Rows from block 9, named by matrix and row number. Each number is 500 + 40 x the weight over its row's rms, rounded and kept within 0 to 999. All counts start at 0. Numbers have three digits each. After the name is the row's rms in percent of the matrix's.
# conv: pointwise conv (model.blocks.9.conv.weight, 128x128x1), inputs 43-85
conv.0 099:540467470441424519464538424554509601493525461501483410512496435508503457494501521522557524453583482463500500484499488500499489495
conv.1 092:451451520446462485494499566495506525511482499508473499439519499498481498472499499519554475509422497512520498509461468494439522459
conv.2 091:550510508507499472455543492500512460508410497498472500501481533447508472510501455471504447465498500454518460503449501498495497476
conv.3 098:490514498519483516516484529547510528511471518405505438497553531522497481592481480463454493496519496502461484546513517519481497532
conv.4 096:495489525511506481492498522544444459562457493500552389456534462473461533489512494481508506418479488512469493499495547509506525494
conv.5 106:503499484511531400463496500498516543544484519500565496480485539510505454550507541662497500466501503436506471503422487578534514436
conv.6 099:462485497471434502567533446522474442585394489469457503490439480535488503489549496482422495425515514562532414620503518459460504478
conv.7 094:501422492543620480517455491497569495475484485489500525501581495532516515492564401456520506466515498476495500454488498425510497503
conv.8 102:506506495608504529451531455451412501448436516500508508457545490481558498496472509475423530498545497493472462502507490487463511414
conv.9 102:485574460494537485502502507454507492474494510494500496441387588538518517401476524437425521494484512479436449539501470526613551500
conv.10 089:523472408606488453549566435460492489478499494502489461574498501483451482568526516518528448493514578472572425476552501505501521478
conv.11 162:498542480494500503495508494495513503503605511500505504494499485501489490481499468505495508498489499493483517464499500496496501502
conv.12 103:499465498487500500531506501496445505499495510602460454446465548478487528546674421488524470502476493527499491540454499439505467541
conv.13 103:437417498493461504570549473521494569489562500537460506507580506530486521536448549529497522445374507514522482592558469413456449511
conv.14 102:515446498470462607504506495448558473594455499497507517521512607518500473465548504453504470498451434498515561496532515473435490509
conv.15 102:502494468435479488617507507513461499476505460512486437462509512503529480564555494569518505491499466435520516505535438564507479562
conv.16 096:450529470532431505461498514547525652505504508473470514497511496416594424519464500530510436506565479631532517493496506475484500507
conv.17 103:506531498442548427522497494489530550455497540521558497483483427544497495532499481392500428411491416395503472493510493449492496498
conv.18 133:486499503497502540505477548502504500521503484458529462509503521510507484500525319545506531501501484502507459516477511458501484486
conv.19 093:481444530578478465464501520536497505531505585566418490431498493519494496511418499485546560453530409508502467498442522464508493490
conv.20 105:537501514557529647523536496511450477505492498494501460502505545478553504482510588524516510479633485506573523562447499529500488507
conv.21 097:500473518451531430618523435458527485450503480500483423478461443506497500446497502496481539499513505517576467502499496485486524478
conv.22 101:470525487482507493423540483465464541481501406478508444503509482496493539492499522442501550623538540491442472561502563497503464477
conv.23 094:519487504527513436496496516498477488438427489499483500446469406597502494463457475449508496510540533476498467549491500497529490605
conv.24 096:510578500444496546461573471455510489526496475522557488500460485473528499433487494525391496478546523502527436539504373571517503484
conv.25 095:496491455492520509515499435509426468523481502535502456567543549549570496439527500457497465491468563532504501484492519500493434544
conv.26 097:498571431503497618546461508476523490490496529504514474479449469509495498494546506505472530488533539428557502493490386491484509497
conv.27 093:455496431501501490481505505549492492572541473488496551493475509483583466486469525429477466520456508523477512511503472497537438474
conv.28 103:531481488503498495665580489575513510585493520499455512521441496497486590464550484452494501550502507531471511498573495538502500501
conv.29 097:484498491497490504487471498502510513491508506467484446519463485637614541435517501491499572598487545445506419497468492490444483521
conv.30 092:452493433511510422522527442596464469501492489543493437505465429538504504476548483400519548496501487496485417488500519541408469484
conv.31 098:523497560531499474473422521530499478453509433517449500498470484497490498478427465445512554502496516507601495478495491454508489498
conv.32 104:478493475444556488489544464500513514544584506470415490500479519504564474539555455421539441491461515469483575502488562629548470509
conv.33 089:554508560504397497477512584504497502523531510499487487490584477497506469462494524505473501488474537504500519576490492485531510512
conv.34 100:546397495552503516456419494482491590486476509419535508432500468500508520429586418492547468511474476484501445496419442425496499512
conv.35 102:502539498516521479498511447524491504493466498497565568491453422518532506512515419458482397478372473471500484559502500463483502447
conv.36 092:481495496537545430496519506496516506504512453510494478452502376487440483423499500513526472506490492489480492610352535489502498491
conv.37 095:384462516483514519504493485440514484477437466532549529496497508595530445530503439450499520465537440541497465514460496433492527502
conv.38 099:541416505514532492487509497551571506461486492495533504511570500504519519417485510434458451473507507510500487533492493444538482356
conv.39 101:488564525502511477524515426503537505494519485499544528478494462450460511569461467459514499495458465498538464437585505462579549518
conv.40 096:503397472481486450480501445504489501494454459451504520537499495606521509519494520514505564537500571558502473504500513538484546411
conv.41 107:502551484508506502443513615511507525523501495463477492527507484424482572482527380505482524542445556482560470465513490489499500524
conv.42 104:504479509510591501511621497402456521509499492501539501495480452487510505500497457503506505459491482471482543523443466491494435451
conv.43 102:498463522533499489540497480498546529524496505490504434482525504498572493492497488457597492411498490492522482517470491508466461537
conv.44 102:533512480500470488461560496531497550474470505480486568503494499507462469446492457479487533491422450472465501486569482472559520649
conv.45 106:493427544500465492508490446486496462531490378520500535498520499491460515496513443374486490483530528577419485504496523503524552589
conv.46 116:500493487494497530500505433494548493494546499466489452502488480504501496503575413482505529606499494487492450516467500502497500531
conv.47 102:504456563501496468476467495495403499422474501498477574512464525522492474548519502481520536533496563480500463550580484578550476506
conv.48 101:493472494551503542513503457527510505428491427527557373480521536525510503478520513473441496446445465460497452418535493543421565489
conv.49 095:524489504498500502493563509540433497545507466537510561425465500468512502514500392487522544501541451454498448497535554451493629506
conv.50 092:457443498553500516598519441501497528470508493518473565525592550502479503474513493604456505461512471477437499506500563508515607516
conv.51 099:510477556488472495491557456545493539500541657482577452478478472500481503532519491504500577463458460528500515504526502460485542475
conv.52 098:501423519505513519476500482531444535481501498505498540505501532563501519541620510422456543501519538482499481524515455498489523553
conv.53 098:460495517500443501525507603488482461558495521505517473542453459525538501420501482365499530476500425502494480485471466496500499541
conv.54 094:489498489533553456493524466502467467526402467524512456454530462500503587518481532487425499434504460497479451503508515484463505491
conv.55 087:498503441468445495533502468372529483485502543474486503495488490483499510572493432477451509454595478513499462406518501448494543470
conv.56 102:563533496527529538499579543449501523513555422530522454478483506498528500478507505501557626500462456474511511509523511510489498472
conv.57 106:508463498503486473448514433485428451481426482608508507511702444499446497540493533492452524472502482357534431507588410580556490515
conv.58 097:495471616505526452495569501519422500452544439501487429574468503475515456530484458467510492471491459568488496538456442500581502602
conv.59 104:530521452527517499559502471442538497479494422475500421504534465493511530491524452519450594522476553498542497514530491537621404493
conv.60 099:593498511506540519479511485500494600530468497485557463501524451491558573596444479481503482477493537576522415524514528545491479554
conv.61 094:475519501458485503470500500475486504425489455454479601582470492552513514502540460492509509495486535494478474469505570505491520428
conv.62 095:527488501501531548483447533478495540505450483459541540500428486505513479437573496497527479475490487585485492532475502473494477416
conv.63 096:480607440448479531521502490502490483505487553432569476481490480534457432500431570480479500585501498458407427510450495528437549474
conv.64 096:535473471491485521483475481505523479503497416512508574504504508495505652481508462507495498469464572507469522499499447468528679489
conv.65 096:497428564457422461511574503496496493500486477460480437496553525538502508495468511498515483476499534513445462471531574430428497505
conv.66 096:492536450487514509538556541510489474425506478485492480524525488467495569462562501510486515452490500552498507502442502410490499474
conv.67 108:478470500483508434512501449508563496578484405533523469566530477472472500480490498481491485486501538504602477489508485410501463458
conv.68 099:520466512591554465411492467573500466493496429533477445504409500515548539498472467515502490413439496496481531529498475454531481499
conv.69 097:562419440483447498561515436435461501523477419531443456479476447528498507520503433491490501461482509487500465495468503480514508436
conv.70 100:611467509461449460491479498480528495453503521446489464502588497612494461500485413440408470509540507465542504491561444481401492416
conv.71 096:485505443495529522500525532563427543523505456478488502567580511495477461501497511511466480500420439464457498509472517532493503577
conv.72 097:491469549434509501518442541482466468538484454465509446508543495479485473508504513457506493499591458481482495504476506393515554545
conv.73 112:512596506498474531465452515477490477456583510492439498532489501506501520437562613517519441530567497474445456476493524509498499513
conv.74 102:463521469500490501512494471617578501479501426517415523512625504497517511500491491434481530454613499545492595501457451477494535558
conv.75 099:517497509433459522509517469540517522541417576501513427487472499590526432529457534437469548484476525524469505549434474373513460517
conv.76 096:507403413446496515473467571484487501562495485540550488462489460482523503485537509445441469471505543485518454460500412501499505457
conv.77 096:503394418484485521407433468496528498500521489501501500545499425462523499384527432515507506416485493463483488463493520502469467574
conv.78 100:504496469573498492478504461458572498469498495438499490505495416526485457511497541450485509495494486493535509485511506492534552542
conv.79 099:536430484473498526501565528449482503489470449500459453519438524487388571503501492497503502491522507508492437477499485484579461520
conv.80 107:509481462494506418513543489483509501533468500446493496472533489531413482500580533441509464593495461439578472495547487413534499451
conv.81 096:523501491495537459484505494485512497508474545610501482445620529491549531467558489565503510503487523570585443495496495496492507453
conv.82 096:534444501489648453506550495486497502487508492499565512497463509492522494476472486498591556479485472506498481440503633538502505434
conv.83 094:501421486501484486508547497429473618476494430500497530495442525500465523507555504529513481504519501540517408526526495586462461439
conv.84 104:517500502502504470508519498525560486520600509554491434476494499491499458535525496475545471511485582509454627472404524464487480494
conv.85 093:508494478484477493493522569493467581487498576504461651472498458508495501463499466527502447519505559524538503504499545524518482548
conv.86 096:468474500498504454491453448497530549500499488500500503467511476581454516494486513530487476473431499482509521502501412451498473504
conv.87 094:439451493513518610477500513450494522501464391446500562445515474470541529512477502465499495434510498509443474563491504538494460505
conv.88 091:440452512508497475484485404452573495581512396425489516535509527658502493501523497565499504448498501502488460457448502499500497542
conv.89 094:468478441469556538505426482504488499455503477506416452638422492590537504480535502512498500539474538497558458494497499480505498536
conv.90 103:522508494491579490534449513434493488499494524504505427515439469524486524536583462451607478454503524518509441488462505582384437555
conv.91 097:508453504496507460484561459504443487490472501518505493500524497490506497442537579505492507487489508510455528514438500516467509563
conv.92 097:541479570498479499442535460466501539436489502477577487493501492479496457503475443496502513515498461507519482479434509504503579564
conv.93 103:517537498503498457551475503493512534496477480488543390480438450505492597509459496405494418499545496480545489485503483493544534503
conv.94 104:499596450572525500421489521497573482527477496495515516562526521468491507532497446503591512455522474501497542512500477438475427502
conv.95 135:496475472505470505497489515502570495506616507498495503497505497494472500487504491467503558501495516515483492499502488493490516522
conv.96 085:448549491536529491506459449477504542428503492495417459480525509506508643471570484492501437491450592440459576530557488494512442490
conv.97 097:493479511498467497500460487462548461490458513496531453497473442556547502481501472490524504486502494472484460511501446520488468447
conv.98 094:516502508449498544510501517491511557501507498509476452485524489425536496462504523458564448423482420510484478562457476455497478462
conv.99 101:516504473499442505481566503458503501626501440536546527514546529627482515490535526523499496500592509509502524500471582553463503503
conv.100 096:494501487512426482563502392467463555473501518467455500543494404453509490454515499504516455524483469485462496424500498496494504506
conv.101 098:495498535502483528468451503521479488553504527491535501578504498500558492531531493476486391385497472421452484489512446484497507470
conv.102 100:542500596499503548484500501456507425501371445521472499500503501501531484550514496460484518490538511459511467457486426487434424478
conv.103 094:550469474418480473566490542440462452516498642500523474559482458485545468509535503503604467433571487510532530486502484530490500453
conv.104 104:494459465573584507608467453520541524496519495512448437476453490479500495502527598466476550509486548456515564499497508474497479472
conv.105 106:495500593384519509461574463515547496457500481489513432509500445493497525498450459420496450500491588502508512502511509384501497492
conv.106 105:392494514466502459538539516472447458484539495501501423481426502507451485500506494493538598533440527513489450507602475485486562506
conv.107 097:500523501529504464510474526489371524499488531539464482504511555503471497518559546443474530483505500501514521402482406548490421498
conv.108 097:562469517496383502522519569480529529465509505506489490488457507496625548531506527510475506469570442467487512524515514489473495435
conv.109 103:505490505534416504540480452478477476488494415521500437495498490470540572484470468483568492505498503503489499498534453511403503511
conv.110 094:396457472406564506520529448550490451479492500494418492502549539514527513519501423452498502470474503360487502409507544495437535504
conv.111 106:503476520480510470433497502487633478533496520499501566536517448451591493507492521505607519512458511493429401505526476536500490406
conv.112 093:458524481486542488562448486534469498505493578464514509489614535589453469510515489467452483496513529535606475549434506513525499504
conv.113 099:513404508500493450523497490525520477396480475582498588510501490484519501559497500508504422483468530492517440520430534465507471512
conv.114 097:504496468501540480490509498496466653496515500590430455492432521506487519449516452533488481498493549507511479501572500430464515470
conv.115 096:496452526494526537478572462525489483508498459500455487545512488489491459418465501503521563479444488502511567581466560509516402442
conv.116 100:535496482503499498516497510528532465494442597534518508508479421442458524491476445514507528497434524499606510499592446431660500503
conv.117 102:552475514468502470484463424460476535508452385499494452498477593523505510497515500481466458470471494519475494502504516494500452500
conv.118 101:478469522462632490417494498556452464522475479505457501560493537503464540503516481461458500500502508425545394508488453550488491540
conv.119 097:500401447498449501478499489492509487543506478501546483520491511523480531482515445468509496444608495536499492466507521494491466497
conv.120 095:427494443425502383513509443502437555499478483510529504549494551513560480500533464536499605435570457475501503504472481503435509496
conv.121 096:537566454507497486447498540485471553536505450481541501484479459491533491434485453433423531427498503618509494502563455500478417502
conv.122 103:496585537495472387532458473443512516501504478526475502446509434485598558547522414510477488618466451462439527494504450580487521488
conv.123 107:495441433449464460479496438489495494565495487497551438587413473488476516516493492474628422412520497467490539638501477470529494540
conv.124 088:428507468426483548417502506545504494501496425521471471494508457448504490499450474457462571526404509540544468482499516500506545501
conv.125 103:510582500482482497509398499501450501500460556503500540527516536446523453528499540494528665500449504502495506537490545514549516503
conv.126 104:498500513503504496499501539512505524650453503498510476457517630436507452512496535469501530476500394499472473522526514578468504448
conv.127 100:494535488524410396468499475547537539492484508431562498511462518549492515522523532486476502483386551435441493395507478633500502521