{"model": "CTC audio transcriber", "dataset": "short read English sentences (LibriTTS-R)", "train_examples": 26041, "time_shift_ms": 100, "n_mels": 64, "hop_length": 160, "input": "log_mel", "spec_augment": false, "win_length": 512, "tokenizer": "word", "vocab_size": 5132, "arch": "tdnn", "norm": "batchnorm", "activation": "relu", "depths": [12], "kernel_size": 3, "stem": "single", "widths": [128], "init": "trunc_normal_002", "optimizer": "soap", "beta2": 0.95, "lr": 0.0022, "beta1": 0.95, "shampoo_beta": 0.95, "eps": 1e-08, "precondition_frequency": 50, "max_precond_dim": 1536, "merge_dims": true, "one_sided": true, "adamw_lr_other_params": 0.00094, "grad_clip": 1.0, "l1_shrink": 0.01, "ema_decay": 0.999, "steps": 10100, "batch_size": 384, "epochs": 148.9, "lr_schedule": "wsd", "decay_fraction": 0.4, "final_lr_fraction": 0.05, "warmup_steps": 1010, "weight_decay": 0.1, "adamw_weight_decay_other_params": 0.05}
Rows from block 8, named by matrix and row number. Each number is 128 + 32 x the weight over its row's rms, rounded and kept within 0 to 255. All counts start at 0. Numbers have three digits each. After the name is the row's rms in percent of the matrix's.
# conv: width-3 conv, dilation 2 (model.blocks.8.conv.weight, 128x128x3), inputs 96-127, a 3 kernel for each
conv.8 099:090126129146193111129138165209193142091038060073096113158252128130125164117084124187088116181128165144148191098126047084109120155126097127161174114144136144118127200130158124114186122138097096124127204129116193126080129125161123199131077127127182177119133160118120127159135101096170187145
conv.9 091:106196130136108129130029148153082062132123123141124123130137116062077025139128112167094095103105076135088075133146207121094132178128148143147163159122112127125128111103071155112138097103126138125143127121189123127082033073069129118203130188170127137174093115165135194206124122137193094107
conv.10 097:095133129133156152120159111086119133122172115123218136132137109172187215156112154186150160136086068130191170082145156158145142121120128120133151103078154149106137129136129135108125142144164088129141149090136132130127127115153131078114163175142135188157159128125144139134108135180131138142
conv.11 094:070151131157124158113129136076123143122178084176155155072056125130055118102114132130131128092092150116050138068145153123148112129090125130102126147118140131131123086148121125127131108131140184175149120144081106096118190182118104133173128143128126117112146119130207142153140068093139114084
conv.12 098:114124121100089081114183127105130125128128120128126145093164139074113085133122143126174155065152131129131153094140140106122104060109167132113120101187211137109130142103110144126127052128135127118145141123122115122158176110123140077152148154121131124192131187130114117072086122147114151110
conv.13 095:119151096122107131129149185090107146094111125135136138146085101132172132178124132097104126103119088148130190125100144079113188072124208117125129128134159127130122115140124136100138128144125129094172176128142117091067130136158148093156106142149117122171141076135130128129131086111123117160
conv.14 093:102124129132132131137127132152128123140152167147125145129150127112125170125090124104084105030095096145151157078124119053114176105125127146130138130147108151130106137086092186149134127124080164149134134094131075056000118149129141124077098109073116135079146128127122108163141172158143119109
conv.15 097:131093154128126126155134129099132133126114119131149127159128126144206129110115164151098128103129153130172120143097116128167142140128090131125111133157127130111129114106127118138129126161066127120179129144123130125131126099152103099073139156126129118120155196196132056064092150080115154072
conv.16 099:108104121126139149118184161204203122102128139129137166156139095161154122141207177123114118122161128114126070127126123121067088119063062130121082130092054111117124102090131149109163207139127130135125120168151120104117134152208089105135069115117131088123128126143152090139128118135136162169
conv.17 096:147193117077071080140171126121132128110176188094157117124152013162135144093159125140092129134128111164130137130130143127096130089077115141092129201200123129128136098124116121122109044111126091126123054099126153136127169124127173138089069160111057119106152153137127142096122109136138113071
conv.18 097:088225140114123128173138113127167128138124155150143084153131149122118084188102066132145112134134126133113053117110157106033053150128061133130120110132218155135136119141141120112120126145150129115130152115060124133142143109173142111134086101056180142122132097082162120148122101137177148113
conv.19 098:122125136100114144137099128086120128123076126125155110129131138144216185094113088094108127149136133129152134136143228149142115153129080181131136134045053106132127162090037137123109131140081104118029123150137172121109059060103121169149129132125129184165117137130123110071155138126169118102
conv.20 097:106128123154127096136171112116139162106114142135147132111130188165124081127064132139084059129140166129089108110162135136196141127131082132126104104143130126098136127119094132123114094165111128067134163146154097113087140099106145118169122119203157191079138105128145107046108132165129083069
conv.21 097:131144074117128058107140171162138131161128120150114160130185138130150144208125095119092133117179132131136136131121110139091061159064115104133128093162100128106128083120115140129128121131091127124126146178111135155145133151092121131169132120166101125152075090175136120207039127130184086100
conv.22 098:068113131132049065129151135131154139003083076138115066118158193163125121070151202165123163093157119137118129122104126126113158152129222183050163135093078101139126191173144124121115117144164145184153125186090095114115206133128150128187134146168138183127129151131094131198144121118130113160
conv.23 169:139125129128129124130116124132128125132121123114128129129126127172128132122118108130141121122105114125131140127122126134119126143126129134134128134132104086255129127129133048255122120131121135141127079183105127124135122124125132130133103120121097142120131146137096121136138118129114127138
conv.24 099:103142111093070099061143149099184192082128112057121146126111157106091127182094124160211187127000124136122134095125124092061079178129172116135182052123134114126136146129146156144142133125187119128126119199149102127102077073109133155150108147133141133096152179090127130089151163085178143129
conv.25 158:116103148143119129127128123119106126128122138129128120128126123126108142108165114130111114126143122124148114134128133125106108129079120097147133132125104139127000137097133119170000128119112133133109130114093128136125123127124125127119130136131131116114130120133129144124123090130125152116
conv.26 099:104106117157164193127175181100134111128107121126173155156145130135138125143148055134127130120096156111101085103123128154156131111125122129092230141166125145094129129124117128129136135150115153150162121120144108143145124138255130078115128079094135097104092133141121159121125156207191204133
conv.27 093:085127156158202132124092092125130107100128124130102141125126130128128186134123147099131158162092132132043131138137129131153148102051122148119129210110109128102127119112104112084148109153201113188150130122129191141242124146073124104126129129091085107133127194165124083101062130174152053148
conv.28 096:132116127122157143109125158042124127145127121142205141130086086130118128125120126104130061150140134104106129171123151116120136165138181077116122116161136101125100106125126123134130161112136142129130122150140087128097163195081126085106137138113110099142122150120105142119168193127142115086
conv.29 093:132158124110154089194126112134130147110078087128100074129157112155134100128122126117127136089087163092130125125125143094130163124125140097087095064132109127122121085167122098114143106134180079063072124185126106128078160154126198131139141123088134185125125110167128127133151129145122131142
conv.30 112:120130105125108120126131190136123137130096123134145162116133151150113138087145146132140157123127124094145168136169155138160246149143122130149101118125113129130000134143097147145000170188174114132138071138119092110110192134139136124149152130142142133121160095126104148152066056118080214138
conv.31 101:148132112083108106094180130115109112154133110111080142096125126134116134124126110076128142122129221184179132200124084099053150141125144094139120147157129128130131135126121130119142173175111138086127143107107141149135207126100120153149123137140103063135124163129057175179143119137028143142
conv.32 098:134138122141120122132071013123064131138140144164149159078096074130123153150130084095098140183168105145130181193152165165138129128150063158110096099107031131108128147119180147133151127076140101119153171124170125128125164100130133131130131141148157092130088118122122122131113149135136154154
conv.33 097:098134103093113120134101134125129116156102094139134111133125096125116131149134038135108100118095070139126128046087070122088165132128136119053000116127111165128126124104042151129129052096129118124151055143127084168175000102126084093152061123144148118094138101085139167129092166186139122140
conv.34 101:160151126181155182136131087086122104108100132154133133130151146127152113155110198126122135154127105162129089127085152130117112133097151129138069126126142129133123106125116151130132156078150125126129130127126146144168102130135156142116168129139125199114105116071128129116122117093138125172
conv.35 103:115119125172144154190119108140122108129160126125123141106106134082058072122107129171109152144185129141126118076069120173174160085126133131124091138186244167184122155179152132156099136128201172139070137074145104162110120113135119107127094104088187146134119126149146141126159137128177034082
conv.36 098:083133131133166139125091100140096161106159155127109043118126127199162147134059023122123105112094116128163163112181128199158160147169195123163122132093131124132128117213182139131122100100109135125132144125134122132191124167146148121070101104165115180121179123109088085071123128149117133159
conv.37 124:037127128117130127121079114176141132129125144128178162129129118122092156091140127159112153099126171143138121106110137147080125163120124089130142136174213140255124188130128126255122088070176149181125100126165122081140147152128131124126105130124207124126147135100127131122108128124068128104
conv.38 099:164121119108116157101095120127182171255232161111170171151158130063131109134083137164128114143076085113104088183105178100132117097115120086070123112125069149099028146098111103105129163148165136118124162154131183121106144117078104115130207149131142137142173131117147077093182142137122126152
conv.39 096:125143114164083054169215083190253162081107135102120115077051172130095168131132057123123124133130136151085130143157137120139127128149141145237150157156127132113173107131127148143132158191115110128129167120131126116098075065119097045170126141134109125117160125094077125127161166123139167133
conv.40 100:129164091094073093173153092191224096114069094147126063144138121114127111123152108116189133105091133128104090138078125125103143125128128126163125160106111129127120129130122137127128156138121147116116135179151065133148143076132136099155186191122129143123206083161166139121124145219135113090
conv.41 103:140128130134083073175143139145123129079139103042153118134139124140109104088130130068144155096093100133120115162136136111151112206181184148125105054041125127159141136125182130112124048088128090127138129132110160166153045121122087126142130150131130122108097145199137165124136105136125138164
conv.42 097:130127117183039127119074126149131162127077163070041128143156133120136145126123129122106093060074095140007129140106130099109119130169110083129176109106182126125177169122126131121149123097116100167155094104192126175158084102154136129131138105126146234130105129143117086129127108125128129067
conv.43 094:046135159129138164118132119080123133118111082155163065114148200150129207134128121145116105124190147123141180111090122162147063140145128121122118096105114126130138108130163129127156115060055144130133159124107104145163131165117124126152145145124120123126126057162096082064150130091127144130
conv.44 099:126136155175163081125126126171121149114142090127103123111139131162165137127108146081127134137152130109118174160097088109140144135144166181145110127141118096140096130132127097102133187158133185129172112155152077157129010081115164141152178128128127168147125131162114124130121199127123170130
conv.45 094:145135122067069147129172129129164130140119134133164163193188151125221142117073133171193125091123125102206110130081172071098119145079188128146130130067096131092129157147094127138103085124108127111133075099172101169150117113084083153205126114102129136127106149176129105132002136111124107135
conv.46 096:142141130111070075144099127133075130137135128135140147084077093130124115133124113086241123123130080134129119123128153135149142129147227111128195098058201129133134132136144162123128092102127123110160101137161127135129129095237119163095115138136076090137119102113118128093080117143153145130
conv.47 097:132147106140120128146089139125100146100077086115132172093034153123098200091126120126120121126123128132131127093091126104143127099119129096156150113125089128087146133155108134183142086135129165125103111128123140129076115141105134039136123105147124091108135183131124076132111130121131113062
conv.48 100:091126116128175129147157161145134129133117185107113097129128120085084143124104133140165180096074122130177174157195123116128129040112185156134089233182134130127120110109108159108126125085080133067127083166110100151124128118116140122077113111150193173147117062123168165132109140099133083134
conv.49 101:195181090094139133158123133195130180098175200092117117206126091118109126161099158120204145124139167108128194091103110142114128123070172162124176125143135134166128091123142138143083132190178101095131071144120016127126058156132085132133223143139126152129102117122107122154137107134133108128
conv.50 096:135117095161142094086107170111128152125114148150143171122174119133101123119179046145125160041025125148124077132210126120105123139131115124159195131083123117096170114083160110195176137132121156143088082141149187127133047110079078161059195195072164144128130131123094186128083121174096155137
conv.51 093:198203165164214131124070161113128074125128110131120152097144128114131225138035150112105086127117098136099130106214164119114131143128142158108167137134123110136112076112148184110097141081112118131139121117099143135125098126119137150156162125124143111123105117078094126060134135132130086091
conv.52 092:127079140115106117111108157124096120072114212092121114129123114194115115116154129137126169173073146095130098199070145142156116148134133137125106173163130124125137138127139123154128146150118146158142136128125118089135147129179126114121117139089182145119157146123102098174118112089123116138
conv.53 104:126136087126150147138090166145117179115126132151154114126140134132128122124184126117146171157140132120088136120122116255201145145075160120165089128123060129201115140148151131157109123070105060089152213159147128094139159137131131129165120146133013132138129130128127147148069126130130072088
conv.54 098:103095111066085159133113125201139123132128132177190135125139159147084125117118134111148149120143126129103054107135119131122121205144130242172128129147134114125130100121119125138132119195150091117130066122142132160105174153138125139134123137113141141132070111117143126130243126137159136163
conv.55 099:113138128189221201113141063125129128121106141122131062096112129145107084124179157133217174129153141163126091142126107133136207104152133065128015132162128151138136118142097091121132100158172170131070123170106072159125170127186125155165132126142131202144118202154134130137082087129127144105
conv.56 112:137119158104129162137181162129139114125137155187067125149130132136133132125147114148127135114133097162131130088123149150161135129097139128132107093105096081247108138132140081255109125108104154100124141156099132146135068102134178100094149128186128127130178106113104148125203102131173139113
conv.57 093:118115117139124109162204142133171113104127100063095126134066053122115112072129137091120158112255227073143120142111120125125169125123086067163154101125113114140153207119121136120124099129144143092115137177147128147104142120117112135134117090068078064154145128137147103047101103130125119094
conv.58 099:128145138132085058155128136128087165085127128136155155107138059110125099126129084083103126195128124150143161107059129150123000123103132101129133145105090121126174139082123134111132116135110126130130126127197125149146138126123110126147133049109140102149106084034167122126106124084134072072
conv.59 098:081101169121123088125100126080120153161119125046095129078168127135137100016043114059130063083151187145126130136111082119125088113127175121138150145134115165151114115131176123167112130132191101131118121085135163110186072136132163185136092078070123089128130188125128128152051057119129160154
conv.60 098:067090131136137142088231104125129136127127144111211132121057132085100095126120121128143133121140092131119102153087106121153119140172150089151174140119082123095129118066131124168131101133140121128126133140095087124142097116126108136094135147135147168164136159116124122117118118091123219193
conv.61 098:118110068135206118099087137166101102207255183136071123149174167125084095140103034126095130166128150143104184137134130086154122120145144121159127099127127125122128120108132111091119117089087051142153144123079108121134086169100120066131130163146068153157132152148128157199121083079131062134
conv.62 097:055131122136132142063150173111130128089128187152125091065075140134099153128125105063104190134114136121141152122162134141116105131116173131144107126131151130082133105114131114113112025067140124099126094122102130088121190125141155127170049100072052079143116130117093112133151073114070120117
conv.63 094:110123135156123099121132101094132136094093115084075126129125131112116167165124135157131091153049094130121134132087135130134163128130197130108109079133185124112123139105096137117118150122169084130097122125057149079041102129171099126094095103107096100176157159089154107138127188139186089117
conv.64 099:112103065067152212154103133145117145109118162142089091131125112148127126136122129149101101105108107114128078146134156140139133135106132136099119131086131132148112141164154135109120133108137136206237072121139126095110131090128118130127107146164100065129062157192158135129132182226153130124
conv.65 103:033167151132133125135116122115126122132151065112122202113129138130152155127121208154078172156124140145075137133128188208142130127215182125127175096126155129120124115130155145095130111116128076108088133092144109104058078169155131150121075126172122157122169150076134123130065142212170183202
conv.66 096:085255255094114126131127126128113124124105138138111125127122136159122093129125067126141168137132144140111081132131073127134122147128065142125156125127109135132130126164130138122138069129131130130066115149062114074161159130138127148146117193192080136132188086100146112099153136124184125093
conv.67 099:153130093151118124090147074126154123073118094126163124122118119147106078094084150140152172167155131107118149084106125125155140159130140163185112091129161126185136131150108098124130129115137177157209075104131181124076152120126131136119137073127136115175149122142130131110028113073083086055
conv.68 096:022117147119131147140133112166129168132146094081136142120182150193124074146139123129058118147161099130144124122134135132128171183130127164140150094105099122110124175102174158143056113114075121132209129099123122136101131051152122130092164166102061127131131091124126123113087146111205174089
conv.69 114:161120064134131190166142072120129121191095118113136128105125126113121121089159114136064054144138127111078128107107129114128149117134123112126064120132141130242032130110108142128005142183107178093123113058023100103129125120121191122136118120114128123060122134140144135128122129081101140135